Rows from block 5 of the decoder of a small segmentation model, named by matrix and row number. Rows with one number belong to one channel. Each number is 128 + 32 x the weight over its row's rms, rounded and kept within 0 to 255. All counts start at 0. Numbers have three digits each.
After each channel's rows are labels from the 100 images, of 14976, where the channel reaches its highest value: "patch colour" is the nearest of a few named colours to the mean colour under the peak; "responds to" is what is common among them. Only what is clearly more common there than usual is listed. The data: Sentinel-2 satellite tiles (TerraMesh).
# convs1: first pointwise conv (decoder.decb.1.1.convs.1.weight, 128x128x1x1), inputs 0-127
# convs3: second pointwise conv (decoder.decb.1.1.convs.3.weight, 128x128x1x1, transposed), outputs 0-127

convs1.20:161100142140135149148130115086120216156095105141122173141115113102168126135129129118096075110138098086156177037160104098156116195190110071111094148116147070092117154176165127156149119193166131125147141140126124127100146113111102128117113169102083079140122143177056073179132133125155129160180154176074166112107120170127117163116162119171112151121118128153153102091109124032170131124144
convs3.20:096169162089140151133130137190145081108116151108052084124112141165132130117100138160146084172113088108108143063174159155120191077132110089126083139162144121193135149179140110131099159106080115164105157152169108170055113087084147142162137109112086095102080173142096183077115069133132091182094161100171114117158119127155137148109140161111126070097133137064097148107158142129083090149135
patch colour: black
responds to: crops; built area; main land cover: crops

convs1.0:129045070132135118134134141137173139132149146156115151148129104097146131107135123143164131175097122130191032166116155144178106121129145154141108132190113159091085124134081132131116140124129095119158112096118110034138119132132099080151080184120122139138122242164087115127139076121104135065150153116108141129109108111135152148117120243130115107138158117131166129119193076118081124121096
convs3.0:124068105103100142089104136099190148177132159160137096176079093111140142074152127125130135105172140119189114159153140113191141136207152138212072148071120120131117132120118123126082095147108090113135093166137120108132167116175199125112073187127089134168082060143172165162146158119144140203122121114156140121131198131095140130131135070111129108142127148154059121146111124091170126148132
patch colour: black
responds to: bare ground; snow or ice

convs1.99:113137148077147156122115115115120146146134172114122118080124110130132049191135132146193174105125136156117162123162180113094127169106111110146190068089107105173177091097168122122166110143076136140111142108134097137131137178121169151140180059135127110147100100106067190153145139136155108114157123080200127139174131154093076125146155098064115186145116068117149133113099185129143140205172
convs3.99:156145192143098113115097089139185119148093143072119151133108157112107174141076100093169147139145136096118185127153185119115135123142092141134115161156102184153183114141169128103105102150126116107134137212093080134110144148093117122116108112183055111148088135087134148120075102094169150237139105163143108094152097123116166097076141135167149111153091166114108186094180181108130136169177
patch colour: white
responds to: clouds; main land cover: trees

convs1.119:087145161069132145127147107138103167132135177142145095100122138114113045177165131116190156096111119189096142103157173100107117170112132099122134055075112093163161077065177114153133145157105118123136126121138111169120108171138132116172164080146108106118117143141093202171125163126148121088184115089199130113187125138111079120110137131073109181115120078135138107156078165119144126191187
convs3.119:111103069114159150139150170113076140111160117191134107127140086146148083104179147157091118114113123169145070132089082144144128128121165119132137091094144074107074133119084126159147155110128133146128118053158182128143110119165146142130139149073206136105171112175120116135184146164088114015120142099117160168111165144139088148184109111097105141107162097136135079160070068138135115082075
patch colour: white
responds to: clouds; crops; built area

convs1.84:099157147089111163114142108124111158159129154105121094080148130143138056177109119141183180118134130176075139109138160077084149144091134125133161083098120090169143096070173140133155094138081122140139164110151106178145135154129177128136188071115111161116128105116103207094121119129148121077190135096193139125164125136111070130155117090075105156138141042128125129143083183140167124191185
convs3.84:157138191139101104122089082128178121150083138076116148138100164115100164145071098086171150149150151103126183123144186112126137122148098141138115150149104185156178111136174137095102113152124115096143145205083083127112133150095121112107111119185063109143100126075131152114079105091180159230133102169149116098155107113129160094084149135175156114159094165115110185090175179105133148164166
patch colour: white
responds to: clouds

convs1.118:126117135096144154160132147137095179145108118117139104102104122099108130236125126125105113134122140134123207127152103103147122227131137033099186130133139043142167139102214121153183117164072131134156192170141147106152137140128156143149185124160125107128107140109044126160096165123145119176194123122171139116121132159115156112113103106106170167169099126131164128093152113116150130116158
convs3.118:126073066148153107139139149087089150139150087175202142129140118122120102139168140119099144092145153152149100173091083088146074151127153157136162100078128102073110122088113169118153143134163135109136121073127152082182114132182123103106122152116192149129188074136149084152167187123113147050145123121087158145083159129129099116162126096115134181156148109209152082149073088138164162088094
patch colour: black
responds to: trees; main land cover: trees; clouds

convs1.116:097142160096112181102120128143129155163140151123112092097114130121115064178105119147172182120136137163096145114155170109101138160095121126126177068072117092168161084059176145115178139154078127140135142086123114165114108142137182107164193064130147133134115107124089207130113157120145108110184129078193115116169125137127098105124130106072144166129107043128113127131095196140146116204164
convs3.116:103115068115159145145168172125084129099165113181141110115158093146147088114181154165085106111106116159131073127109068147134120132110162112118144098102156069099072139119081124157152153098129139151120115051165174129150115105160140140146152141074199142109161122172125102136180147168077105028121153088109150162110155141137095153177111125092098142104169088141146071165075076156120114089082
patch colour: white
responds to: clouds; crops

convs1.106:096146142103116160133133117126127139167170180128123098085119122139153068169114108102167186113122121194105172091149160069088110121103122123141177075104105091154155105082175129148166136165094110138130150066156125173120124180138174145133196069141115131116141095147117196125126127124145094103173117095217138128153105130126088152124128085085137163127137049136128129147090166159175131194197
convs3.106:096122068112155153130165176125078139103174127183131104118151093138162097107184166171085099106104104153130072127117069144126124140111151113120137111112156066105069141118076110161155140103129131168114107054175167132142123098162137147150143134072189151113153123186127107141170150173073091034117157087109136155107150151130105170170111117087097139094161096140148074167087082150128108096093
patch colour: white
responds to: clouds

convs1.22:103145120100111177127138119075157135170165179131135124088121112137146062150107136115178176079119141164097134121137169104080111120090142127126183075094118084147133120077184133113137117141083141136094167118103129174122115160103183114109159067105117127138097096168092189092137106145178128071194109099181132140161114141140102176117115106080141152104121059094118139121105179126196130211185
convs3.22:164131187146102104125094092115181113149097134073121155141102159119095166143078088074176164144144155102130178137139185117129131125138098135139121150144092188151181100132168138102108108146130121085151144208080086121117132165100116108093111123193068111143100127077125144112087110093178168223141092179141114103150104114127155082084135130179149119165099160116110184101170172102133145167167
patch colour: white
responds to: clouds

convs1.79:111138144087117180112146134144128154152157173125121119101121114121102080158129137133165188113147130150116170097139169086083142135093130105141184068106101103169140110071187136139159125146093131130148155076126103166130145171126163122148195055126122125131131118117090192140146156114187132102174128072215116149147110164132081105142148104069113161128122060137142135107080195147165138195204
convs3.79:155135191145095103117092077129173120152085143075125149144100161106106170148079098085169153143150149094127186132147187112124131123144101146134113155150106185155178115134171137095102103155125115098141142208085079122115140148097118113109103116186056111151095126076130149123077110091175157230133098165145115095147111114123163098082148131166158118154089164119111180090172176103132144164170
patch colour: white
responds to: clouds; crops

convs1.107:157084148066104151119110149121099183121108086134129076136161123134144097202108112101082101100121084137134186095140091102151110196144140019112182167111121054143173106117200114141205123181101091160153159166124113133131121142124147148164176142112096094136101111139056141146118154146133113160184132153177165119156128180088154131145104091119146177120108115136166121138146099127162131117143
convs3.107:129174188101121140128107106184169103122104156091055113111114138140123143115080121145149112160119092104100157074178155165103180090124112095114095147163134149190144133182144107138093124111083120148104145174130103176066131110068126150142132102132064095127059181124106163094088066133157108197096140122167107108171092123141148131089135168136126078105116154052109162113174159119080099162147
patch colour: black
responds to: trees; main land cover: trees; clouds

convs1.117:158192173119110154143126140012116127102119094124139091128125142125148116080133115130103092132121139105092100048157147116110126174099107133139169178101144137151124161174116122114176160111103141156136059162135127148089133099117129145074152123084125056129117052146170121104154177124102113195165117187097136107148127118139139120148135109157069164082121213114099129143110111042159146099116
convs3.117:129101086144144175129185199089130112071209147161153130112165080128142130119190132103141144080072164112136056167119106135137087153097110128126154143102111097074117111089093097180192115084150137124149101142132141131186133145182129156114172120106127182114148115170140072148140168176060136140160103144071101130094158167106147142143080120129050164125159094163164125147097115136127103129115
patch colour: black
responds to: trees; main land cover: trees

convs1.95:102147179074117165134140126140127171143121180135152090103116139147120086175142151141174184109125124173086163118140149114077130179107123080102140082098089106181162072057177139128165119135087134127102164097145124144128133139120155117171167086136109122133130136133068206150140165125166114098191115069197123114180133162127105121121120137079133157140129052138111104118089183133144144207182
convs3.95:149149189150097115112097085138174128151092142066121153134113164109108171152078099087167143140146137090108181127152179116110127133130087142127119164165107184150186122134173129099109100147131118103130138201094080134113148146092110121116109102185056122153090139085138142125075111089169151235143107159137104087146092118112172107075147139163152118151086163113119184089181179113127136173173
patch colour: white
responds to: clouds; crops

convs1.100:106142170079161146154141149122158159165134121119109109103114112115122038188127150111168185114134127146133175121127164096065121150088134104140184093102096122162155113059166141119167112136100131136138145076138145183129122149131157137163186068143133157118158122143090189124119146116146154097188121095196134141182136138130045140111111112061110171130128072136109118122079171137157113206181
convs3.100:113116066129154154133161180115071137103170117187136116117153088140148082106185151151095116102102118165135066137101077148135125142111157116120144095103135073100074128104084114162155145103139133150128107054152185132145114122167139153133144144080195153110162121179130104144187155166075116028133141102103148162106153154131092156178099119099098139107167090141149078156077071140127112088079
patch colour: white
responds to: clouds

convs1.113:148130125050134142122119142087084117124134092132161073094128109140098098167142112120157099108108177146107129100131159127111122214096135133129196159136089098132180089119182141083237121110058106139151120178108106071123138117125156099159157111114129015133125110108132170121123118103178141170229146139199143128152120159115121120108116099138106187109123143125113144133119104145128149119132
convs3.113:112081061152139139123174182073101135106186136186193141133141099117139115105202149116117134084110164130148070174093097118153080156137142155149157117072124099067091129083091118149166124116154119130141093106129152096188136133196140139122145158099163168126175087168134096160167182146072141094157127117083129142079183152116116148169111094105100153136155102189140103144073091135167117116102
patch colour: black
responds to: trees; main land cover: trees; clouds