python train.py --color_jitter=0.1 --encoder_norm_position="pre" --encoder_depths=[5, 5] --decoder_padding_mode="replicate" --lr_schedule="poly" --final_lr_fraction=0 --weight_decay=0.06
Rows from block 2 of the decoder of a small segmentation model, named by matrix and row number. Rows with one number belong to one channel. Each number is 500 + 25 x the weight over its row's rms, rounded and kept within 0 to 999. All counts start at 0. Numbers have three digits each.
After each channel's rows are labels from the 100 images, of 14976, where the channel reaches its highest value: "responds to" is what is common among them; "peak on" is the class under the peak. Only what is clearly more common there than usual is listed. The data: Sentinel-2 satellite tiles (TerraMesh). In brackets: how many of the 100, against the usual share in percent.
# convs1: first pointwise conv (decoder.decb.0.0.convs.1.weight, 256x256x1x1), inputs 0-85
# convs3: second pointwise conv (decoder.decb.0.0.convs.3.weight, 256x256x1x1, transposed), outputs 0-85

convs1.4:480490521509551482455513525505462461510508483522483534485533485477467438498492471495481533512497473545488516554551491494446515504495495540461541463492517498474510522527499465484492497517489469477504514461497525456521472482496466513493502517530485521520485467
convs3.4:505519465529444494510506462500452542485510533544505501538460502490475438468499492500482496479475469538456518505526522491526539470533473527507494546521499492536460496534529504480497524531469508527537452505489483526518496477519506507518511482535525516521480523
responds to: main land cover: water (43 vs 11.2)
peak on: water (51 vs 10.9)

convs1.98:502497495477517515522515509481466476466474530489455583513481525441506491515510494455449527507503496511474455507513453508509514487497504526516512462518486478497495540501500457493490495506457453508490475452501502471494457487549527476520537491519466511509473523
convs3.98:500484470484483515433547497484496495551491518516485465501490474507526514495457513451479491481533489485508484527507525497496497487472482524483547488504541465481474463452451477549470490507473450488467487502485507525541514543469513487476492504505464481482489518
responds to: main land cover: water (31 vs 11.2)
peak on: built area (37 vs 5.3)

convs1.106:508453494485502438464500502508561502468474518482516495485527508425504512535510487502515507504510505523537526490498486484505415492466466519504482496501515499502499499493506503501507513519511498505493492536514495508420497502503488545496529555477503500482509538
convs3.106:479473531485531457529469508474528470467484470470533483464486489484504493498504483532512532529480499483500495465449473536479513524507521463499481466482461511502545532525479531482523482496549521491480537526550528468464523520499522486515507514477519485477523472
responds to: water (92 vs 40.5); main land cover: water (56 vs 11.2); flooded vegetation (33 vs 10.2)
peak on: water (72 vs 10.9)

convs1.202:489502533521562496480490514510494470501470520538460532491493521483486471495487485483508534514501534501491505500510468559494495486480464529510516494552507467451540499499508480504505497554517502505476510492526581441444517499490484487485493471534495493535523503
convs3.202:457515480516468511530505482526466521477543507524490475545464505486459461490489507495499481478482475524470540495534511462492515494518498509495499528528501513544466489508500482481513520534477501511535461500472466507511461490492508540528514462544502520544479498
responds to: trees (95 vs 58.6); main land cover: trees (72 vs 19.6); clouds (39 vs 15.5)
peak on: trees (92 vs 20.2)

convs1.73:493480504490509510497489469489502507526501540456517478483519475465493497468518508523517538521527517520506489508521500468471546505472462470483508519479495513525549485509484508519535488454540510493511533534503516538506515523506483502495496478498497461533498519
convs3.73:509485531503512445469490481481498492478488487503498513480499482498472494488495504518518543497460514486486517448461478533497532524503526479505490511513508511525534505522519493484540460524548501487503525560523527487485518479501510501539516511499506557499487492
responds to: main land cover: rangeland (58 vs 20.4); bare ground (50 vs 24.3)
peak on: rangeland (62 vs 22.5)

convs1.53:495472480475503497519548490489517461511516502522482484498547489519476488518503493491484501460493440542515490535548526474481508501472501525465489455531502537486516514511522504447462474528523485479546522512494447490512486442488495497494484509508504525539493489
convs3.53:535523487536460483516490480497479538488487556554497518505447513471488464491510520509448513506481445518458499505506497509530519441524443558477480530542500500511475515538536519485499538541472523518532469508499512542502516470549481493485531498495524498506508541
responds to: main land cover: water (44 vs 11.2); snow or ice (43 vs 20.6); main land cover: snow or ice (40 vs 14.6)
peak on: water (60 vs 10.9); snow or ice (38 vs 13.9)

convs1.35:506522502552488493484508477534440494486601462510528506509474512517493495498489475512544472585538517491532523507512478508467514490449510487509548514509475499480491501524445488512501473499504506478482485584505501484508492509495510504497461537512510502516527478
convs3.35:518463491458495481525528481493483458513520466484494481505513468520483484481445542475533515482498521472510516481490503498471512537455539467538522514464469477509500474473475478521500449473526476469463497452479491467529502506463530517528489484523473467508481460
responds to: trees (91 vs 58.6); main land cover: trees (70 vs 19.6); clouds (40 vs 15.5)
peak on: trees (81 vs 20.2)

convs1.143:534476508518521542530527442487444465497476521509477533520517520527473452510525488467479485414504480496496532510516456532510467515502484507505493465504483471491506528494555465497490474474491482516474504484512541498557518482462503530482534479516489493523458492
convs3.143:539475527483536499462509523496537463516469503496471500458519489480512544533487505489489528501536512454535488478466469518508467494443491507483528466491532500473529479457476488528508479495519470460454530444496531515482519533484500485476518514469461474466513510
responds to: trees (96 vs 58.6); main land cover: trees (86 vs 19.6); clouds (58 vs 15.5)
peak on: trees (94 vs 20.2)

convs1.30:529483517492511521483513565475561517532499522503502527476509505545475492477510492487494465488481503476484468509497552530537559506497477503477517517516526474504495519507478480520512512518532480500507498437465519523482477494443474493512489392518476487491500531
convs3.30:542466487475479468512533463468473488530493498524508500497474456498500465467444556474496529473494496483479509498486510522511555498433501501511517551491511471521488471492511478525501427500510492481489481433495509501526526480489528487531495525511485485498468499
responds to: trees (91 vs 58.6); built area (79 vs 37.5); crops (76 vs 38.9); water (72 vs 40.5)
peak on: trees (43 vs 20.2)

convs1.75:502490487507512503505531517501513465499514476523483478508527471510475498518489511496507517503497445532517503533547523456456496494463509523466498456531498547492508522525505492459472472533504483477557523528476466470513493456480502504501497532508503531521498489
convs3.75:528522496533468482513491480505484541493486556549496515503450512467486464497525515511442511502484442509464497503508496510536516441521442555465487523542502505517478515536528521482497543546477523513528467506499516545500518473545487502485536493496514506500504552
responds to: snow or ice (62 vs 20.6); main land cover: snow or ice (61 vs 14.6)
peak on: snow or ice (59 vs 13.9); water (35 vs 10.9)

convs1.93:386575506434511460555507484538504499484495499507502500507495487468500470486497519497486503524526504516493464491510462497504514505531526481470439495507485493489495495521523508502501424496509500503481492499566492495518504499511514505551515497509500505507498495
convs3.93:491441508448501456553516476467497448504488488490500493473512456500492495482509482489523545488495507458503504468470489531465518521485526476512516473458445474501519485484486487522512495477546480458463518501509521467499534513468545494524499496498481509487481470
responds to: clouds (46 vs 15.5); main land cover: water (34 vs 11.2)
peak on: water (35 vs 10.9)

convs1.210:533484542498493502508481487485478529500528491497461480498506546503516500508474462535487459501488526494493485469460513464502511501451493488492491506497505440483488470458511535530543491534503516491467502516492404519488428512513505486486508502464509464459499488
convs3.210:473484476496467468521507451478452510479528482505529499526472475533476445447522489495530499474460496526460523490494523506495551522527528469534485531502482495541483495531500488482509513510508502506514471507510481474517506478487530506541495495539526515526465475
responds to: clouds (83 vs 15.5); flooded vegetation (26 vs 10.2)
peak on: clouds (46 vs 2.7)

convs1.28:498511490506517508523563547499513497492526503525465517484524500535466512507495477496507488538488466493503494529520502487436495481509508529476487486459526492485503508521483489441470488502504491504493520507476445480506463425495509508527503497490526530508500472
convs3.28:460473503462532513481515518496520462516509466459506485491539478525513543501494498478545492484525555483544494490484499507467476552475554465534533471458501485482520476465449479533497466471526465476462534498511494460507492536457524495505497509503477490488491467
responds to: snow or ice (52 vs 20.6); main land cover: water (46 vs 11.2); main land cover: snow or ice (46 vs 14.6)
peak on: water (54 vs 10.9); snow or ice (46 vs 13.9)

convs1.67:512506453515486480503523498504503471473496477514514528518514491522493507501512530472512519473518464518488490499534499508514455505469526508457514467556481549478470532518521482486459483559493454500563461516518505474496489471460509486499479513509501536548498489
convs3.67:463466476458502497486531494478486467524514465476513472512532461548514506474460490470550490477509538488518499507493526505460517552477548458538526484456492470496500466468472466528488464471506463488462500514488489453529500523435539491517467510526483499496474458
responds to: built area (93 vs 37.5); crops (88 vs 38.9); main land cover: crops (60 vs 20.2)
peak on: built area (70 vs 5.3)

convs1.229:474543502483507494515559550522514495487527502537466504502519496526481492510471483507528483578492463506506490524512505498451540496539526527474487483478517513485498505495446499455476503508535502508521511513499448486483472443519509490529475481484510516515519501
convs3.229:539531491538470495510484485499482543490491532542499524510460518469486460489490491520450498509486447523462493509526503500536515452519454544469464530539500513516481525542556526474496540524470533516545468496492504543499505464549480501491507492492525502510509541
responds to: snow or ice (60 vs 20.6); main land cover: snow or ice (57 vs 14.6); main land cover: water (35 vs 11.2)
peak on: snow or ice (56 vs 13.9); water (43 vs 10.9)

convs1.187:608452496552506520474502451478486488484482522491492482496536534473497483517598470498456472464500512514478545498495481503518504559464454511513528492500525503488495495547496504511494446498492510487485497508513504499495502495476500514480521513490468505512497501
convs3.187:498554496546512528479465521509510541492515488473538523527505541525519506497497519535525453532477522554495486522540517495520488523485520482516460542509514530495505541532528535457501486501485546553548504495523486477484477466532457493495486519499549502510528485
responds to: clouds (36 vs 15.5)
peak on: clouds (29 vs 2.7)

convs1.83:518473485497523505504564489488499457531508523508474502486523493490469482514508498482478498461481464553493495564553513473468509502518499532475503438512520538477520517509527480452471506506517476475552525504480438491550480455501473502511488529501476524537475492
convs3.83:543526481530452483522492469491472539498484553546512519514458508483490457488522520509457506495482450523457489513510516514530524449534458553486479538527489496512470515544543517483489541527467525524529465516496511536507519472551492490490521509507523499499499539
responds to: water (100 vs 40.5); main land cover: water (76 vs 11.2); flooded vegetation (32 vs 10.2)
peak on: water (98 vs 10.9)

convs1.76:504501482484521493511486534502501460474439514520455525520536498536456483507498516488483550494524483526501528521515471537545498516493472487482501456504502484512510520513515469486518483498488493473483494512499566516477538500504495530489507474477484471502530520
convs3.76:405516489516493504518489496514474515467535481489522484534484503534476475478525475509524466498466502544474532500522515485483518532540520477524488519499472509529483508521500505466517515502478504532539478560505480471507476477505510518531496473527529530531497470
responds to: trees (96 vs 58.6); main land cover: trees (93 vs 19.6); clouds (58 vs 15.5)
peak on: trees (95 vs 20.2)

convs1.124:523499498509515498482528503506482470504518487547496503498562471473467471514499496492471523472486459545496499544553507475465526505466512542457521463534505516488531526529515477462497494549507482459524540476492468448516479462477482506493512519509501519532477475
convs3.124:532526483532454484504505471499473540492493551557495510511450507477485457487513513495456511487491453517457505514515514498536528445530446561477489532537516495520459506534530502493492537541469516520529462502487508546510518480542492496492535492517519505510491549
responds to: main land cover: water (46 vs 11.2); snow or ice (42 vs 20.6); main land cover: snow or ice (39 vs 14.6)
peak on: water (63 vs 10.9); snow or ice (37 vs 13.9)

convs1.111:524489532486502489518474478486463522497518492501464464488512549494522485518482449532491463501506530488490488462468504468499507494459494479499487501507511434494482476473518537529530474528510528486457495497507406498507431503508515478506503490471488458473500491
convs3.111:470485477500468469519508452479450504482526478503525501521472474524476448451519493499531499481460493523460523487491521505495553528524531477535483524499486494539489496531498493481514512508516506509516473497510484472519505480485530510545499492541521520530464474
responds to: clouds (75 vs 15.5); flooded vegetation (32 vs 10.2)
peak on: clouds (35 vs 2.7)

convs1.6:503485492510498529486512493523447490533452432504501489490520502467508511473511511490452513458519461515377491497502539478497530519536494495458531496513520499503498504512520493484498481519468491481511504467507509487566503492447448491492482481530485495491470453
convs3.6:533494473497464509504526469517456510518528509526472499530504485529466475481457513472507487468499495503488523506530518470496519495449497515522514536509503490534462471490524462504499484507476475491502459412458468510542477483479502523515502477538477540536464509
responds to: trees (88 vs 58.6); clouds (87 vs 15.5); main land cover: trees (55 vs 19.6)
peak on: clouds (72 vs 2.7)

convs1.228:515513495513498537491500459509443489511516499501501475482535504510500495492502456485442487467511480502470494493502485509536562562477448493484484496487495503495498490568581504507498470495483515496467506536504501489473506511467468487511486487499454507513497481
convs3.228:503533510528520503501457516495515524477505467466542535506508526533517513491489495545532473534466522539493487502512502515512498534492527468524451520502493532500524544547535540454520478499512548542531520502535500467471494452528468488507489530490550510503529475
responds to: main land cover: water (32 vs 11.2)
peak on: water (41 vs 10.9)

convs1.157:492454512494555498514492426493474480503473532530483517494443538435490464481517488498522528509491538493500547490510459528491467484506498516527493488526486470473532505466498479484496508559538496502493510455504551476426504490543531510486491488522522501518477525
convs3.157:464517482493472521532507487526468512485547503509471483545478502478468466495470531498499482477492483515484535494543507457471502497525506508491499516512490515537469480503497473486515504520488494493512457465457462512512444483486499547527506456545491513546484508
responds to: clouds (82 vs 15.5); main land cover: trees (61 vs 19.6)
peak on: clouds (61 vs 2.7)

convs1.176:431539488457494493508493526500507488481497531510501499486464498498508502495423512520545492570504531496505465484507518515471502445575528516512470492518461502513485487449453507508493557481519511506502494494484508502484508506535498468503481491481551511496503520
convs3.176:481550490534517529482467523494507532491511466463542521523506537521528505493493482534528452532477532552494478528528525501521490527508523481510465527498504523489507534532526535466495486486488547555548509511524492467486484469530472483495488528500547518502527471
responds to: clouds (47 vs 15.5)
peak on: clouds (33 vs 2.7)

convs1.159:526505556523514500506480514481482531498499531465484464494473523538496496526498474533492491517488515480495507487473505474488530499478495479476517529443509452486535481471473524521549487495498523495479532519491423541499433499445510504512483505462526471459513484
convs3.159:475498462496451489509511452489446520487536503522529494546464482511479440449532494489510478468473482534459520512521537492484545503542506501523489532502487489538464490528495482490494539508487493514515454512495472490528494484484523507537497495549519497528455491
responds to: clouds (61 vs 15.5); main land cover: water (27 vs 11.2)
peak on: clouds (26 vs 2.7)

convs1.20:538470488497493512507500473494504498496508494472508484507509526469506502512623447495468485468492502495516499495491468501518524527460493482512499504517495506498482494536540517506491432497507521492477489507507501491554516497502501516494503510485474515503498502
convs3.20:515537484526509520494477513486504529509506468473539528524501520541533501487472516524522463525483527545489475531536530512515504521495516474536473540506501507485502528535541528477487467490488530548530505494525499472492495470524476478495474546500541499490520477
responds to: snow or ice (69 vs 20.6); main land cover: snow or ice (48 vs 14.6)
peak on: snow or ice (41 vs 13.9)

convs1.139:486509517493580513477510490500436486526494473515491534510513477497479442482498502487473529494510496522510502535535503499457531471496524514474535492504511494489531518489493465498501490508468475485490522470512524421563506496502448503485507534528497505523476453
convs3.139:471504471512455487511505452499451528485524519531506489543465495493463431462490490495496489463472471534461520504521523485499542491527486524514493536512488497535461486532512484479504522525480500518521451480492475517530488489493514518525507474542517512535461516
responds to: main land cover: trees (56 vs 19.6); clouds (47 vs 15.5)
peak on: trees (42 vs 20.2)

convs1.191:475512490507485486534499528501555497499498521506503509495470507508492508518474583535567495556499533495541513497505509499441453457571541501528512497493505494499496493440420498509498501485524507492512506447475504501525501495495511490488532498494554504491510491
convs3.191:497456494468479487512542479504484471519493535532456463490496468470478492504515493457473536467530480455507514489478493488492503475499478526481546473489497470501480455454462459545486519501499452452472482497465501526526512541468532512499515464510449491497470520
responds to: clouds (51 vs 15.5)
peak on: clouds (38 vs 2.7)

convs1.55:474494499492488481528496539507557502514495522509503508502465507519493516522482571535565492546501527499547508502505499496457451452554533501515494495493518499503494501401426501510490517489524513497511511453451504495549494504502501496478516501488567500500501494
convs3.55:501538513532524505494453518496517525477507467467543538505504532528515509494488506548529474534466520540493489501515500515510497529496524472520449525511498535502526546547536541453523483499512551544531520502536502472471492452532466489506488532488552510505529480
responds to: clouds (47 vs 15.5); main land cover: water (38 vs 11.2)
peak on: clouds (34 vs 2.7); water (29 vs 10.9)

convs1.14:535489546488509498514469480481468516497518493486470471502517554506506484498480450511488473481494513494503492471464500471496519497449492489479503520497505438498498470484513533530542484542491518498469495508512411494490420519502507490496502504460500465465512477
convs3.14:529518520505536526484494549522548501519471521503475499478524526469522549553486514506466503520538504478538475507508477494504448471479469535463517475507517507462507502471505513515496488494484498491489526495489518530480489521512465494455503507459473486472538533
responds to: clouds (82 vs 15.5)
peak on: clouds (49 vs 2.7)

convs1.206:468494492474497473478507504514436491546506462498503501497484475498500501451437443497479490499508472500494484495501564511538556492481492496471434504495505500505496503459558508507502549497509508493479502551465494499512506500520502502493417498491531508496455516
convs3.206:497455507476480470506530470498485476498490541543460481479484467468467488501519494473465548461512468459497521473470481501494513466510470531470533475507502483516489462474468459531509526518509459455476484504471510541516520529479531517510526468505459506503462532
responds to: snow or ice (68 vs 20.6); bare ground (50 vs 24.3); main land cover: snow or ice (50 vs 14.6)
peak on: snow or ice (39 vs 13.9)

convs1.212:484486486499511543483543488498501465457476511515449575498510532495482503516486502444482485470503492507501483515491471533509465491502481533509496463508471497479480552500538461497470493507455465520481469510490511468493489466531521496519523503517498521514487475
convs3.212:491532521520511485546455500505510513453504488494519538496498532498478487505548487548504499526458499524480509482503486508509506502548498493505450520508463535517523542558540535451530522508513556522542505515523498487468487448546473515510501498491545512510520489
responds to: main land cover: water (28 vs 11.2)
peak on: built area (41 vs 5.3)

convs1.231:503475470507474498481566502506515484496516496525455557495486527514463523507494486444505484469508473500479491526516491518502480482504501535506513466493512495476440540512519470478481507495501463500488444539499500482509485459491491495514489512500496524513483475
convs3.231:464463487471500521459545499494493469536515490491487456512518474508507516496458491450519494475531514475528500505496517487478491523462519489501549472481525470491493453445450457545484468490493448477456498490471494499534501555446534496505499494525451503498474489
responds to: built area (88 vs 37.5); crops (69 vs 38.9); water (68 vs 40.5); main land cover: built area (27 vs 4.6)
peak on: built area (71 vs 5.3)

convs1.172:504483469521487566479538510444498476554508553503509513476475465468518514504488505496492535509490471549517486548560536509481553499497501488488512447512476533508502508465514503482478524524476488485530509493465488507546529477510476474504488505544495522541495479
convs3.172:535504471518462469507503460477470534501477553551511517501456489472493455473551518504471515478483456507461487515492531528515537459555464541496494532532505483504479497525525503505493544540483499512510471566504522532516535490518506482495529510506514490485483542
responds to: water (100 vs 40.5); main land cover: water (74 vs 11.2); bare ground (49 vs 24.3); flooded vegetation (37 vs 10.2)
peak on: water (97 vs 10.9)

convs1.208:507505483504531500489528525500486464493511480555490488501530456500468491522497503502503526523499462552522511535555508464462529488470499521457513468520495529487527520524484481456474455535502475483543538494474492446504494464490499534498491531516514523526498490
convs3.208:470478514462541510490497524498524463508501447447505492494545492531523537506479483498552489502511559483541490494489494498464482550465554439532507469459492498477527499472475493512506455457529485485463541502504496448497488520460513497507460509489485494487504450
responds to: snow or ice (63 vs 20.6); main land cover: snow or ice (61 vs 14.6); main land cover: water (31 vs 11.2)
peak on: snow or ice (57 vs 13.9); water (41 vs 10.9)

convs1.223:506524472486516492446507411489608503511462504496498505495526515506495485598521506503465507534528526516473529500493435480518474485502472486447493492506474501482501501496556487507508449513502503488484486505485498497500503505534491491499563483492483490496518462
convs3.223:490519487532484514453514487514488532478491542551477525508487508505492511504509509492446500477508467504494500516470508492518500442522441560459509509537553498514472483524536478506490514541464485506520482523468499567520500489518484498488520483505494535507483560
responds to: main land cover: trees (41 vs 19.6)
peak on: built area (29 vs 5.3)

convs1.37:476527468491490492517559536503532474516530511524493496498516487523476520512478506488511506546494471515514502527519499499463505499510499521457495477524494546496489506512450498453468494506518494501552485529488451490477470455503523488520484494477513538523523521
convs3.37:466473493460517514476525511489503464512523455464510472506543478536510527495471494477552491483514556487532511499488510494462489552469556457531530482458497486494515471465463467525495456464516467484460520481492486458514481533441525499512474499513475504502481462
responds to: main land cover: water (49 vs 11.2); main land cover: snow or ice (35 vs 14.6)
peak on: water (60 vs 10.9); snow or ice (34 vs 13.9)